From a checkpoint of a small encoder-decoder audio transcriber: decoder activation gelu, batches of 256.
Rows from block 14 of the audio encoder of a small encoder-decoder audio transcriber, named by matrix and row number. Each number is 128 + 32 x the weight over its row's rms, rounded and kept within 0 to 255. All counts start at 0. Numbers have three digits each.
After each channel's rows are labels from the 100 clips, of 14848, where the channel reaches its highest value: "responds to" is what is common among them. Only what is clearly more common there than usual is listed. The data: read English sentences (LibriTTS-R).
# c30: last pointwise conv (encoder.blocks.14.c3.0.weight, 384x384x1), inputs 231-307

c30.284:108104068150084098107125165130124217124081154076148077047168100167116133102142073132148077090132137108105143115092148126137123133193130156144129084104120069142117118097122131104113141126166118091105110152104112110141112105147208093
responds to: voice: female

c30.45:087131103192144093132124130144169135126120124077091151074166087114102131101125140154088150078125097089121203124089185077159111118089073139150131067117146118137128098104123126175109105121140157065171179118138100064070115173114085152
responds to: the word "not"

c30.195:115121143104155138195127132151177106142061080141115142121100147101069121140185115156103153207126156159065094201158148147153124137114150116159091143133109136115164120138151126096161122131103101122168067049105180108123089125095147113
responds to: the word "the"

c30.214:122075144127167132159087170104126112120128192129116169194099111099127044181147156132117117154129115117059142159115103126078125123082056128174096127131142120075146079137132125135129143120077059145142108099105122119111145126122134155
responds to: the word "the"

c30.132:110083058172164114120091114187118120092111090139154122119130142139140204131116124116146169098103117112101126116152166136117102050122173143079147122094108070134163134186134134132255127178125144114152096154108248100110142107125077249
responds to: the word "she"

c30.359:083124152109153122179104118163114159097159169173154149157108171150147229175160100158152142162094108109048127148093075153120133122081156164116120155137130041144114131180173174155182096110121160124249061071091169100104097107064171113
responds to: the word "she"

c30.11:119200136143112065136142109103103052113152129173143181091154166101080173110120124072161059065163085137116174072092131140147104106150132165104164104067173097171105128111095122129113083120136098076162131100123164153130137165169064094
responds to: the word "she"

c30.328:143071119094118134110132158138159149162134124074106088101103114106116110149138115141091126131124078079136128140099133059088136117062071134071088156080118082086076114065111100158025176110130075102092171146155007172136147102113116099
responds to: the word "the"

c30.6:134140097128162128141128080165155137117120088153111084106122065130113106060090064091050142118143121115124191109066133099131135129125093162099108141134146076128108146060086113119123142131155108122120100143134074151110119106107155106
responds to: the word "said"; the word "she"

c30.312:087135083106111159164118115129106154105141159053084153178096162067128039125185105152052192140102077155122136155106180136106116119094050121135099105155168155133180128146141063171081113162114144163110097155147169126109114187167107153
responds to: the word "the"

c30.325:113151108165091102160115129198164149095142141115131143134121068111143169132125144146071190138127143101097152079166124134137092077148157173128166101134112070116074164081122111146100170119189096143123108072118151185172118075199109115
responds to: the word "said"

c30.55:082061113082129067125127154118173073215121124135147161087118119131100094159118069146126181120097166104101132167104155154126129133126095184160113085143169137098095113145108088184086122126090035088092068112140093070105103103113181085
responds to: the word "of"; the word "was"

c30.202:127093110134126092111116129114154138107117079097073113111097088120156113112163080169125175135139223128082107154165170135123097097091161160146123103182125133106137112080132088125111180126169122105081036105093169099153093125096154161
responds to: voice: male

c30.324:115163096135129154120119162143109165150148157156054168089151120104080107094094084101063213068111122140165155151142071108158150088141075159103108095142130136188130139067091092147143032136156139100103100138096109133113120133099121189
responds to: the word "she"

c30.268:131169117128088154093190109152039123132087107125166082162156140126111154133125111104119116080109141100145136106094142088137134151130142138093159100086149144117100147129115155162123123155155147101087156087113139124077150179176111192
responds to: voice: female

c30.26:173091082139073119114149144124146117096101189042132086116171093131069144112145202146086073115121081102070157103108116077143104097132096121106153099112112074102113140096125140121144142096156111111077101092104198127124118116158131147
responds to: voice: female

c30.227:089074073088133116097103075170113127075128113165120149179113183084133146157155163213032197145118120129127105164162114132109079068066206082142134107146141065085145131214208097147122095142132158111169094076115160159133116103119105144
responds to: the word "and"; the word "his"

c30.5:131125160123121175083151165045154159149127085128094123114086104054162073107094103109124122162141140096141103099165119144089110155130126137120158148149125121099091105104093113086087089123145072054049123071191139090195139062136198082
responds to: the word "is"

c30.294:097128136063122063091159092106165131129141096104102115145112115065129127174148077142130103127149092077028133136149137130079128137093069160145158137122071111118084162061151105080136139096125046147133097069136140116133116079072099105
responds to: the word "but"

c30.301:152131170095097106138136118133149135202145170101121132154122154086087074121155094061089117184148101154137138104161145154128111176102111100120119171157139222137145101176116089173103174099132122194150068082109125106108105132134165129
responds to: the word "the"; the word "of"

c30.140:143142065131205088164138117227127116081146204137141118198164164134153141186152171159126159165162106101100122120096127135154143082099171060114156148146087095144199161205175146145242141146159180126153124144090192173124141106111083192
responds to: the word "she"

c30.296:095104159123189073126106118117153083102152180119118180125110130033159156134101144158106125096109067119072072098181094221088148107120098140126138120131100120101113109115114099120190116160075120142137085140123208083122107117228117124
responds to: the word "was"; the word "she"

c30.232:148117114154137085110105122156141154081147169134104108174115124115124123177137152139092185130110141090111133169135130163131072100140126141115136119114086089111158154160092116119255116143131112061168075099085255107141113106087118159
responds to: the word "and"; the word "she"

c30.242:128154127122121075119112136122147100101142132139108096088152222105114115107125084081145051126150093154144125151063131104091120147075130110152156094107165151156173152125140146145127112123182141132169121157139100148073162150120088114
responds to: the word "said"

c30.336:116107095110111099120115079152147128169138162126095181136067080147104127161131139152110172162112135126080103141058136176162163137136073157157115117159129135099119125140166108153099068154072079122113057114134099097134125062095111087
responds to: the word "was"

c30.89:106118089167152089147079179176136099103111164081169153140117179117116120120130157162098154110094118096116178135119112110132081066104158137133136110168092099131137145169097068139160141168097116166173085086088183110110095091131159159
responds to: the word "and"

c30.139:094120122145080156154123072166097141126089167097112095144160072065188132144194097186163102157129122100111161176224156144086110105135136086189115108140133131121125123134160111165120198192141112233111139054137136151065100159187178088
responds to: the word "the"

c30.209:073046086125096191110109081123165148089127144134110139086118123106138106116119110218108172130098201117103142146146165157110106067090139069200108100190115101072090100124243123153100155116097104135175113083149148145226111113125110085
responds to: the word "the"

c30.21:143141110157145098140150146147174128131138103148156127085114077151107143127092148171110179086115148115157155147189054194096092095157090210137102131115126094147168123078127123082236067135080112091171117107117255054087130115193106218
responds to: the word "she"

c30.254:108152144160117167121159089129141152155114112086122116066151163069132132065120099133157158141154122129117123101069086052095109166129066177142213165076107100166112104137076128065076106119163134134133133065162185164092133118124171095
responds to: the word "said"

c30.34:118143065137131138127119083091170067075111111127068108128123175110137085164201094169161133120064128152134125191142178109109137113113103121156105103152153133140141153124149138144135099110095147140147130162137112147146119141095097153
responds to: voice: male

c30.103:159104097104098150120103184140185128134129158134098121121121092173121078124160129108096123041139152125166166157127178123097124124126072120116083121135133080132155100066071109140130129156129094199070155056164135179184111162144096152
responds to: the word "now"

c30.2:124189084134097133140128160139110175132119123139152110164112101144158162124099124050119065101142127112189156078063099101134125082176115132107156120125128115163122145127083162110129104134156152038169171211133150120104131132096102129
responds to: the word "my"

c30.39:100158096161067171083127083152091194147041141153149167128129139082171161126065128143125142143065134159135182121145050130120105081148153129155118095139168118176100146112136113135115097152125136125134091060098170087109083163142152131
responds to: the word "his"

c30.101:085154150113186071119103091133169096163136142122135118109116167047108144179138082133123164155127135138034150175078145138074151175109116144156109157122120114104139118175102155147123169181093072116086112126138097104113156113092120072
responds to: the word "the"

c30.0:091114059129181051121092097146149070125106110181163132153089124133132123143074120133103158186164095082105108107168143195141117089133134096151165159095073056070075074097160114109158145138182142143132135171163136151188140062151114131
responds to: the word "said"

c30.358:119098122160098057221107122091156112103113147121105159151137132096135067153113102113133141155108121109066127147125146146082170129136082131177112123127153128068121068123098107101103113142077068135112052097122063086078112074067161106
responds to: the word "the"

c30.41:176133124154126081112087129117185164141100127068152126097163179110151089080136175099066129124154127132098119114160054119123122145125139116118119140105114131105166167231135123072136143111171144174107067165121092148117151080103147163
responds to: the word "you"

c30.154:112162088155110125122135114156102120128147117111065080125180102183094120071134133087146131082120125105120188140077150099163102100161084123100148127123124055136099119105113143110066128148158114131131170113149126151109149172122144150
responds to: voice: female

c30.1:114126131094102112110141141119085094119115031107085113078101130153155121077095058137150079129113109095140131126140113054127103097156076177142120087125134110108067105097111115136141123105175103133056115144130140113143076131126168088
responds to: voice: female

c30.342:132099190106108078175129108124190132075097145143084202161081111109150108185133103147100158162129126154072129158117147171107127147124070119162104115139128142095179093096125129144120171130098045075092032103141105087133115132103129083
responds to: the word "the"

c30.29:130117163110122068151133110114211108115180160133122130145147103094126093108133197124053209122163076121062075116113115136072101159131068101087109162126093184116156116123121127112199089118109132100159050128103181144103139101110139186
responds to: the word "had"

c30.271:134116127081137106117124152165183080139127123034055191156104045178174087072148153121096137065127118109136153132109122114121103089132079164144151122151128089110149089087110149161184099173120145141111159143161144105120134115088134147
responds to: voice: female

c30.225:172178159143106184133158073073037161175143098204104159163162145125090193064071089070091119117148099176180130060131083142112160140106084126124152162086185160181170083100127139086145112139157169124131186126127125132101134195144110112
responds to: voice: female