Weights of a small encoder-decoder audio transcriber: 3200 steps.
Rows from block 2 of the audio encoder, named by matrix and row number. Each number is 128 + 32 x the weight over its row's rms, rounded and kept within 0 to 255. All counts start at 0. Numbers have three digits each. After the name is the row's rms in percent of the matrix's.
# mid10: scale 2 width-3 conv, dilation 4 (encoder.blocks.2.mid.1.0.weight, 96x96x3), inputs 64-95, a 3 kernel for each
mid10.0 099:098114169128145165115103151056157190115144146171118131120169108080106114123138132101100129159119181132128153138102191108120122109106143124145128155100120134110167110102152165119144112040097129122166098120176138167116098079122147105171054159104177106139109134143142121106135085124081084142
mid10.1 097:164123171162115090141137112175181151108077118173221156147099067143096132143136123133143045104113131135094049126139149132158058175159122151142102134097100081136126124070095102072149089144130125108153102114133158104038130111096109166119165065122128115104156164092109069140156092058102148147
mid10.2 100:146175143157162077142143101165175149174122118145152137168144111121140133116124153094131162139099144149102174112146153105130086158116072095119161126112205170119152117076115142179174139110150139133153160139106120125148150140154109110182129080149136103140184150104098152138094124125123092152
mid10.3 103:157099114128101075161115150121130127121153141132130102126055175165150178127119091116108205116144154160147095112116099138136143160125127150114106132084130127161210127105142153193106085154163089138136093165107149096203134180187118120110174090192178119143168086049105147069158097111131169125
mid10.4 107:096161164125079122113131113076147160106138096159088196130145086185069073100163159121171155198129114134105154105114162164073117161083114162121116121132118143100144118173139139087176130028100142120096130166134135187119139155133073132138154120126147105102141112124149036145110091111130112134
mid10.5 097:106117123093114139119136102136062067133082084123119086120121096093115120113085127094138175098121085094174104147138082137151097101084129065121107127136065143152107147105082115106062144115074159107098097155160076127174107164117162104090115144090139121146132083133156164157137139111115128118
mid10.6 099:147144114098150143129161112138167145137094164162177127121113185174093185093134145100122019137097120125149162143126092153118136101155083166139090127114145161129164104132090086163145105161133127124145131102147128145110116103125117140127210114164128087126062162098070151179142143101138146085
mid10.7 105:109119113136120142056135102094143134111113123152131177069131098056146131161081090191138100062125175158130127078099146075140109094147135090122138151139171130128143060146155153140143032199147111117140069134128147110113059129096082100136053154106120125127081114156134106125093100106182134173
mid10.8 100:133126076097133113158149118145092120108079158123119065096122107119133121072150092095112088150122140126121103157120092115151103118117124096126164168129071155131078162135131143118125136118078128093138208090130071087105151097128195093075080140102139141095116123175128143145131096050125159106
mid10.9 098:094143117157138091128130116101161154181124168144119054129098150111134185219115088106107079113111068127140191100115109102142169191093097126137152154114140108099138117114212128132136145105087190111128110120121148159114112176158184101118151109140099133149186120139105084154177152171123144119
mid10.10 102:145138150172087122102138135139139060132116120109124147084211113100136147095122151150077163118094127148113104096164133144150130107144145106205092106093165129089144141141075145127134170092128098163106132101131093037170141121100133111140145139120140099134174105140055187111123146105104114155
mid10.11 103:079091099113094102095162138096101172123103148134092083181095104098155131123116063081126098076136196144069129163107107083143116095123129090106138087106192145168158111144243137134142124108120140058123125146185126105116115156119123120141114156108118083161118143167130150151127101067141162159
mid10.12 098:160089088137092144156187108107139118088112142171122110179116153170160153098169140154134151189117159149154068190086141155117127158157155215125085125147118119150168120058085073155100120187117160099103117033089182148119148104144107107084119127150149077109152161115197102157161083127083168132
mid10.13 101:129115124123124133096138144082108121162109141101135061192059105138123140147135146151143086113147125099080139105118049110127160130104119075099170168151083143142092088096161115122078097091055116129110120137097100139088135153135134130105143124200141148113090133143169142121123106041129180055
mid10.14 096:127133190163133152099141116163148178139091108134134196141144182099099083150181147193135118105108139066152172124178124139096107137166128147179113188105128140056177113182033127081134121166126086173170127122144152143161151109098114156132174095099073137068119096116088034128122156146131126121
mid10.15 096:105100158150116129144167106130106156131174121116144090137156055108174144115147197112119168192152169104124102111104085134136164107137110120106084138093116154118137179106148161134130180141111134119121169134164150111102121179191102092122151163148139103143178087116163182077158100140131143181
mid10.16 097:099101138144110105125085124083092045116077084091149118139135070113126054084077124152123168177047089136116098097154142126121134116064090146076130171081110131186139144099104114157153163109111110098086129114137167087112154122100151137113156117071173111149155062117168071132138132150120093135
mid10.17 101:131091091078099112130099106086108111119158171180107135129145148108131122130091116099168112073122131128106188155091124121119100110158156128131147069126115112121144110104087084160161074129128169119152096102157110154100076158150109096144085130070106124147074138193133047158148083084084146158
mid10.18 108:115153090136139104156117111141107153140107191132084144109164104126098161170131096101063133143167111169137147121105128108097165118137171108104172136142157140086128153089150151181119082157112122101141147112137134114135139111119168177131106058136127122134154158142127255148102146130085127162
mid10.19 101:155077154158095086141095140154135118142109096086094123096110134127159077152173167085110171135104099185123098181113106098134097189157112088147083170126164080136163136066152172097127187113171125111141169128186166090148133111103144165125118138167137079125223075136133240116135136095130104150
mid10.20 098:122134067154145116126127129137094092116117082156177150173100127154077117135121097127137146126179094098141081153145095221185142176167115150182140095114086175136133127074106128106099161188173072162078119135124082129127125123105133189113179101101055129129099128110119056091134138113159133093
mid10.21 100:095087142128118152155068103157061099102114129163142133109121146089118083189123105104102175086092121166119123170093148115119090147143110108096117115085093149135102103124080180173137153160062108128130127094201121099118070134152133154144153155082143097141164112149133157113149083128150130119
mid10.22 100:140168156132152075147131170129179111129107105156182165133089109068130130141093145110098136094177079138167126112132126130198144142113127110114158124120121110140085125127129123128107174158100139148153129230081162130097133123078174139142131127142134168135129191162173158114128142127103117127
mid10.23 108:130059153175126193121161115170126106135104122083172170152126148132085160098108157114096166165058160135170120099088147099106059083140154171122102171111144094098146125137080115133138073150083098103156107109146137153169159076103114119101096125192140119049141070129166109185132137133087119112
mid10.24 105:129109159152117059124103118128135148105100085145144072105080149152123077129155138124129160176140079136152081093106139124153157151120097128139106165067041105126127107135141198150094197120096130120029145130143154089179140101095136130054158110121131141125125138083134107074114167101167103016
mid10.25 101:130131161129149119102165140079193144109163105156119144080121169068152139162114156120076146066161079084158171117123145120134122143076130096145132073140076092087128101154092107116129098154104187123112070149104106176111075151120144065116079116107103126163107162115143142167169048096117100064
mid10.26 097:154080122135079137144123121060070176111090140123121151132177073182074121100141146121142100170114168129121152131121140146129154195075121191120117159102217140165074094157140158084172142101137132077188143100135100135125105067163151131176148155102107098161122076160121044162107191149125111172
mid10.27 100:127092128075130155153119147105056161134124085153101100129160111043147128141161092108155095133120159083093080136152080120111143171102145123129105122122046152160109221175142114090111178099117151120102141111158131118188106140147156104154137162165142181119151040144093187060130134067136099085
mid10.28 107:190150123120132143158102083191153147097149153152156100094062113144131110142140139161119109146130052146110184159111101179130115148152135129114156113131096136142114108051114112116160130101122084142099108157100099145096162115081111156055121141114163127072112078135160155143109139123136100133
mid10.29 099:149090137151130129172141098133166155137146099146162147139115136071158159133194130080052138039139160155216109089101143131167177091160120174132134099109171092196129130082105127118151123147120117126126068078137189142138103157122120115111155142171111099128158132130090110153125151142079136136
mid10.30 102:101100129115127202193099166036083141095137107051110142162129114139144186154102108169133122172147090100067112093089091151107102103126153124096134202155093194098108150096130094132096137128140103098126123143106148128102146126126166102118150101199119147135085119130173170115148125109095173147
mid10.31 099:162141061141166095170154100104150105138115115189101158095095100094083138158129113102092149073128117167115166149096113120110132120192146156113132098167114128055134082102138114167116091187114111061129098107170150095088107079091130141106098092108110088114100149114090230162133122139091144135
mid10.32 097:111093093116095224123154109151121105112141104211144074168146143120153149069093104098081121179133150110174106182099073149162134139087120154145140094114126174109070114157105133124099141137111179130071108119093101117136064131132125078096090177159066141123124123102102136091130154152154125091
mid10.33 098:093090133124107116130131147157122124143112121132086066145107138117126130180127095099107154101135129166129077162093127094200179194123093078140146205110075129178171117086178151112100105142114168116057125095084139095135106128168134123130126115126110122140192066098180203100149141105163159077
mid10.34 102:095108096105103125110145131107104143115108136143057167102145155075105082075122119127149113105098171109132125129097129124125117110125144126107143133158057082139133142141127113162119088117132101075122084098138130128160145130102068073105052125114146123097068116132124009107148101130118171112
mid10.35 103:171120110122104107083138174171122104154079145115102151162117169116115110168133089187156110108144158210158087139104088104194142103157138097142136179152116107150110082162122132135147119157229133091135096061101137148171155095106070161108107058167155138106063113150161129109116181085122164107
mid10.36 098:153098131120128056123114122127127141127127145127078118097072173135137094116155076129117117095117133146093112139100103116105104123158161149095138147147078126068181158081146145199085105192096113086113123052162142131094135137146104115093120120114118100139148133134097143072114104097124176113
mid10.37 097:100090105163152132098087116125108219115154143123108123117149078093151166119053125100103140164090150095138129100105080084111190163090118109065157167133125133122129117128112174135050132078111134122146107111151074164081166073145090084115099092182106132146128148090176080178095077093120112157
mid10.38 102:197144137128114148108082093153097046152119146156110129130092158106103106135108158159122199156079137139133205195132096177095111134154169098087117104142211132123146161136063064176204044095122185082111141073152090123191123152113098118138100125103135121117091088153129107173116121170117144164
mid10.39 096:092146141133089184120160128098145159108121098147141140155157115045154206141127113095105137111110151113157069125127134062218169077072115088145137132095123122189132143167192137144171107124129085171181190150153128103145141168153120117117153178167117142111140062111106137103154164116119082104
mid10.40 101:092141200130112124138118145130119129099150076140137141168109128077148160097106132074073178154128105140134129122158150144174150119061091138140112160138141124172133169118171129106129181116134130168132146186181100094108139146167182134173124197162134169175174121106143211149182139159137096142
mid10.41 100:142155130098153057104127162078183142066132107112152106132075135150088138124109138160128131074155120075115146127103139176112119110083135127074217154162074130105154171118169150132079105154089155150076134149120099200075082146088127135102119119133079178081108200112160108142152065090108130099
mid10.42 104:126118141122118139156132135130085096126119101138113103105087116101117123144082158116121202103094145180106061132158123140137058174142143194147077156100141063067179088147154111157123146132093160115154098103109132129163102114127126102165101071179187149129107119134185154130139141115144095099
mid10.43 099:159100146124153121123128138157173123145167069162116140185145097134143127163159117155096111126109120181158099136118189132099126156103097102136104170091044140123176116143145160137163135136076145115134160135177199090099105126090101088105144114088178097097171143135076090209105112132176084080
mid10.44 104:132116160125134153108087127040133121128178106106115107193150137136172165124081165119114210110135149104109070119116144117113137124147112128116091126104178134111153157101139103138106100166132171110132152155100153099088144204194126110189110093154177127132172109048131184145074096140127116114
mid10.45 094:082184120143127167122178183169160116104131137152181153136180157106110112069110101132164141126103142080101143134133136152158073174118131163203144085105198161084152106163151112089126184123153139146186128104132121138132085152128148116174183122159130105153120126113097112132145182154103107152
mid10.46 100:115161136087117158155119117112138138124129131133151144152088152110109126086205089099190122064087095146141168097137073082108165080146080132122126121124128132097164151117099126133132049090075131097098161097130124106128105116131093131144085121179130127073161097080027185088144116101094151129
mid10.47 097:108124184098103111121109159064118182119132110142190115144099096082175167166185084114150085118124117087109096076152141092111237159114123156096184142094094139135212144113168155111118163130147123164129164134141161125127152160158141112179164123127093108085165109101096135130142124123139146090
mid10.48 103:157121158101116105115088121133113122104063128183164125098102181171102144124164169150171111145109109099178080125123137091157109193123101122105139105111080133159137184119131148130116218096093182111143136136100111148109195113137146130109161136125179127138131147152107089125142140128153102116
mid10.49 106:169100131056054137112080148056186099104188174103129109109147143146144129087143119134136051082132094151108148140088151150117126115116122119113101128180152161132120118194126111207067149112180160115147086134138105099126079177129118097135140086077173175154115156179069052143194072137153166106
mid10.50 098:101185113105107127125193144123141078081064118143140150102131119103094083119094177160096142110135131185117133123148125123166109176142118081206072156132147126138130145123087122146128145124134149127119113120146160054178116111120145140128088117122162123087169194124136190134082121126122106121
mid10.51 105:124132123109097185175137136137101142138151097120143135096118123180105104067146115109133046138103122157099130127110157121125107157155103155134100122138101142102139157075109140124169114161127177152090161062112122134062153152099073126155161125123102074124198153142079000135122125095126145105
mid10.52 096:158145112096139126130127106121149145132153197159121126115116153152138143087167130112117057155144097064162166144138094152119079148135154118162090114160097107080105111084094132108143170126187163140128139118135139151129138115126149102117112140101065117150139132116101124129123118165059136103
mid10.53 098:086126074079116147155135132000135162101132167088110127130127140087147161097133101155132127127169170053103120080138161117156121095110156149145125122140170174133099137200159140128140184116121080113166059159161146101145049132154171105110097120142108156157140145174139144119112136109116163143
mid10.54 099:176130109126149148140135114154116113140116156121116133200166189183124160123197167121166118156134139145131051133152102129115103110177106144180079125171094086101164153113145116131107068135186170129131178054064114122155153091157087148155109158141124106115127121114174106122097145114127139034
mid10.55 103:139114095082143097145163119139044075136132081174129082135127158102091087125109105105133129139144100129151061142142087106108105139122144148114114172118082200136135148154083105108068126139107153113073140088142121123131100132113148142106143112139157159143148103127139194149101139090146141100
mid10.56 098:158099106115129135169097102117128115125087157145130129152140141076141133064117145168119143207085133125126169107138060144133092069146118132122168161124076140140100176098053117140103157087101114155143183123137190108169130092138162093151146082130149099143135098139084118153107135138062130157
mid10.57 099:137094186102091133109120123048132115087118073087139121178148159089113141165084144122088170069141069098128109105096222182100074111108168149122146117131076159104126107135079117164101098189121152142121081177125142154101120157091130098126146061125067114101148165170100118169172101114090169102
mid10.58 101:092098112094089070137119118106156186176131205106141096158077136164171153148120099148146101129154164096165154134130080083151126168097163166159120092154179140126158179137151127175173140155184182075098166111112192138171088191173128089120128087132161124185201164126103140112168103147169185147
mid10.59 099:172098081102107076148096134096081118092133076198140094155121133181164114121124106133138181123137135173072064156087097160136118171097116146098163133136108106122126109095169146141075112137019167086089161095113098121141100133159128095134157114184104119149135086112163158134094109117106125139
mid10.60 105:149151165151114124108121114107083165152117134133097127129173137150142130095135156093161044162093089129082133084147113129128113128068110138125153096158104158140084166191121162128145126093135127125151156212113128114072129137150194084203128130095120098118182091188122190123148138092053099181
mid10.61 099:081121094141119097098162138132177148142141151140160120167096058119119134106126126100155129219090142143122089104119130099143130160160192135141132164114132149145123132091123219138132136129197086123079186100118140153099055060110096099163087174130095149129149148106134150117126116127143107173
mid10.62 101:150131150165096137088143145120181155128150130062115150140127147126107155121223147132176103150111032228110108076085134155062160108171132154104143185191084138078136095140161144144133151105148104136160138117095148143101138102081086153152084119166150134088062153129141106163134127119127154099
mid10.63 099:142154108211149101121118097149121153121054178094127177170123105177068152105100114152091106183118147090090109153110151138122126137122111125110122084079150148119150126102116163152123158117134087101153139112140140099112179062124178146131163110090139092121122148134122153131110137069057115184
mid10.64 098:155130200123157153140073131139116140122169167121113108187134100134134150122137122131136114081139089140134175124125191150118076118167148133082146120134098107052111161041147138163088119130123109151150173101117124189028134099154115153135088125145092128084115145154153154173149133086107170068
mid10.65 099:148112089161088142127147132166098122136130176094088120150174103121149101149108095192102116182111172094133172139093047129109110066082090085146129119114191130157139112139140100143109111091099119143155134092122114103163141141169125083163087126110174119201061131110126156131130086180129198140
mid10.66 101:186145135170114097163140102142121135160136120155166115124102131193067132137103116140146085148189082148090112198107123137138085169140095174177152091151047131098110180067046069128158140168091156120062131116072069137085118134115131162059181078119108119129126149118108126112136178091130156085
mid10.67 099:117095139158079114139129108099092159127118099114161118229046147166149094135073157167126129193157106086100150116149166102140128164145104111097151145115164162174086160114094144146173213136078086144099126119120154135103154145122128151113177102124139100112166139157156122056105100129124146166
mid10.68 101:165116098148117132154111091127154141139126132103085150117107123200171134087131138144115132204113101147130169127140099165123065124148123153145077130093173178158125150112115166094197180115190096136155164104119137085140170110138092129140167131140135111122207102132141160106119195087126117182
mid10.69 092:151127101140113116132180115164123091157106143128159141163068131122087136121101134175160174108114175127120125212135202140133152199211164154142149084112150139129160134116135104140140167142151164138121119089161145180097098124144096138121146138147127122162111208091101092117136104129077145179
mid10.70 093:141127149091115135149103111089146168074160131188131140183139123083160102086105170128133150200090108095142164155106145145068145138093102181064164125111124166130119154133135136138114142161177176168121182135117109139136077117128119088138112121067113129125151123118115090107155117118110150103
mid10.71 094:107071122128109107106111071118140135135113165093096126182098150169130139108170203209140179149148126127124168123063092112147143116142144098114116130153155180116127059096119136079137117128070087131123117162163116152151171153122104116085130151128111133105156132122152106085130122162143167128
mid10.72 096:106128073103135084130166129099103059103091136140143096106156113127128077141141140127112122156146076069124165162153125125136109164129103100167098122145168127157110151166075127071125100091115141127058099159061086133174148135109110145128159098064064149115152155080119066126124126099112103138
mid10.73 102:079140116083117167150148168087169192172109182078118067140080088134096147083102155105110077185121137142142167101115111123122106089123148129146206169175162198158095120133169168172176178125155114128156124088143162091099133114149107093159121117140156141109145141173138113148140160126068128113
mid10.74 098:116098105096154109158152096107136150090130132168169142109206133137048117114155151130112119156182091074151124167105147143128029104121156136235028135149070199139139137118035122122140180170109140125098120128078089145163111124066151120120118099070133143071159121124118102080148098158109144086
mid10.75 095:157119117100162126159121126075129111184122120120132105153089109113089105190102104156088102159163135126091086162087057090169107123122043135127162160088090188151082130064144149144141107208127082090072151109096137120074125107125114153088122081137107120135153077124145163129097141065118123090
mid10.76 099:142178167136112150135096127124174141145111121137139194119143092119083149138103169124133174072154120112079224073081184161140097105104114100186092097057192126098133083142139142087164134125121135114187087141167140154142156102122099105176121135118141181124083156131140090143102097137137102171
mid10.77 105:135123056105049155144125131088101111132101177134122134103146134105093086072175119132174094090041099173091118169099091163116111094150133184129156121127101121139140149102143164208109116117130169056092096050137142114148086096149102095115099145111149106118143136106087036077148121191102139099
mid10.78 105:103146175097195147085114106068145124115128175103126124130107086047116115178082139160115105106154105148156145071133143113134102106161094089131150185129162110088084086097120114128139092114111111113176126111119125133135076104133132166169094129140160164125099140127163149158091119106115103132
mid10.79 094:174087133145116116178096097158134122114125151143084165109114105138117148144079118138089179128101143160172107184077151167115111143171137126064096116138130133049149148092124107114121106172105132117191129113185182143087114058126167150108172112119126087137159108123131207171119143141042112182
mid10.80 098:146100129139132188140131146178146149192086199109132125156180186119103135150163112081132066194078139179131179098139138192126157135126121139125146142143130168124112135185139110139142161111144123132175214130150182113128175065130154099169094138045137122137168115167120115154166160135094101106
mid10.81 098:162108159121110050159111087132140101128115143168120107203126125138142048071142091103103144094138144073110125110112135109105067078180074145061116105103138172153155122126111140142153154148105155091157144152182099128161133102114115121124162075079064124139157123154095174076127131144124136168
mid10.82 101:113143132140121151122131142162099164137101093105092089076181123086104163114164084092131074171090166149126065115166111088104168137120154110102142159122064095167130155139144170158095117153164107112082193138105150113105168095130121128105100138146093065040121105108166050075141100124103116070
mid10.83 095:171103133170130100124150159099124151144093141092115131110149164213088190128194096166134112131120168126094108129066155170099166122114103167116163157152153137076132127171161118132158115127142105077169189099133107146182167140136117124109174126131121090094090125134123108157106131164165126104
mid10.84 102:128116175126128104158135145133104111134106098127171140137130128074115168141087158087109158064139152085125177117142156137151108077181150084130153090121188170069143114126122133094176122123109091147184118104174110132128124114108128185139114120131157129144077180133116143148082173129107100152
mid10.85 100:141151177137147126142099145135186187139166125126150190136115174113119148107172128112170160181112065096136165100155164140095135165126127115127148128144099105059118138095132094050159163099156104161205109119121145155135146116136134154156152073200118149103158041174125159095138148110069128157
mid10.86 101:183091082127096159108160107137106014159165104139108133096099162110113084107135117175138152131089082159143085167122106112118133187128147111130126164109041136105110112108050176126078125103071118128069144075100156112113141097113179121094137150105186162105157127124160162122108096156160131102
mid10.87 108:165127179158139154106177120105174082108144039144123105116111200140139107113095130125076168117121094146213137169073142125203117147067134153160143169127077097175096111159057142140105121147119139132111125170058108132128148160080135091083127123127115136125145126117095102174147112165169103058
mid10.88 095:154131104114115112172091141138116113168108103141114180084135206128139122132119093095128132092135099101161147124147148099160033169127125151154059133161167149147128189139130138085122170163169137120206128140136084197171185144117138140179178113148143145195171076135094189021101168137157087165
mid10.89 098:110126143102113164143139127090151165131091117111120141107092067060106133122145108074141148053167214150073115083125143126144119112140108114149102134096168080132166100133150118179159114126110104093199048122180158089181095143126122148080094123152152123117093124161151168065106086086087111169
mid10.90 099:128146161123143111123140133114110108165126086114139095108139142056143162135080100086116122107106174147153190143131160148178144128105152049125109136123153130136125118153160117073135109136103179145130136133159067147122137167122145130143123154126166159177116102134220178162105123158123111117
mid10.91 104:105154152107111145129153139124157153098142128117155115157091144093170143127100143120112127096150107131113093083146142140191144137094140085190102099115147149149164174180141149099115133144149139214117138172130120102164141170139150139169164162139112198147130109078143244126139106135135109105
mid10.92 102:069104139092106119104075138061084114134086124090095097145185147112153146128132156086139170119111171073116109119145130048149087112060141140116103126126148069158109147152125143147151155115154175108086090155124096150176154151158122074180129172127156120137137047128090094100145127165114101108
mid10.93 101:162083117130138150132120052166099129138152162158127124138106121136098118138089105151136159148069129088041172192108100119097015094121127161069113070152175194147126135123110139142191087167090152095178115085149111116151142119135095126099123145074088113156132121162096146116091138177119170227
mid10.94 100:131102148124093146160064132088095173069138104147090168105160116106144167090174159125189159157097082101074132126076137169092167116082092160059085143090091058181135113124134081122151072099118124116108145145112097173104129136139107124089079157137100128098102042084143141100108083116136127138
mid10.95 094:134149098097135129125112159118167184136147157100149162159114108213091110125145128213131081177070126065103096095128157098168116234164114141137109140129064118132110115153124125121131113084176051131183103122098173108109171102137138166103226065137108115122119121130087140105140124118099146093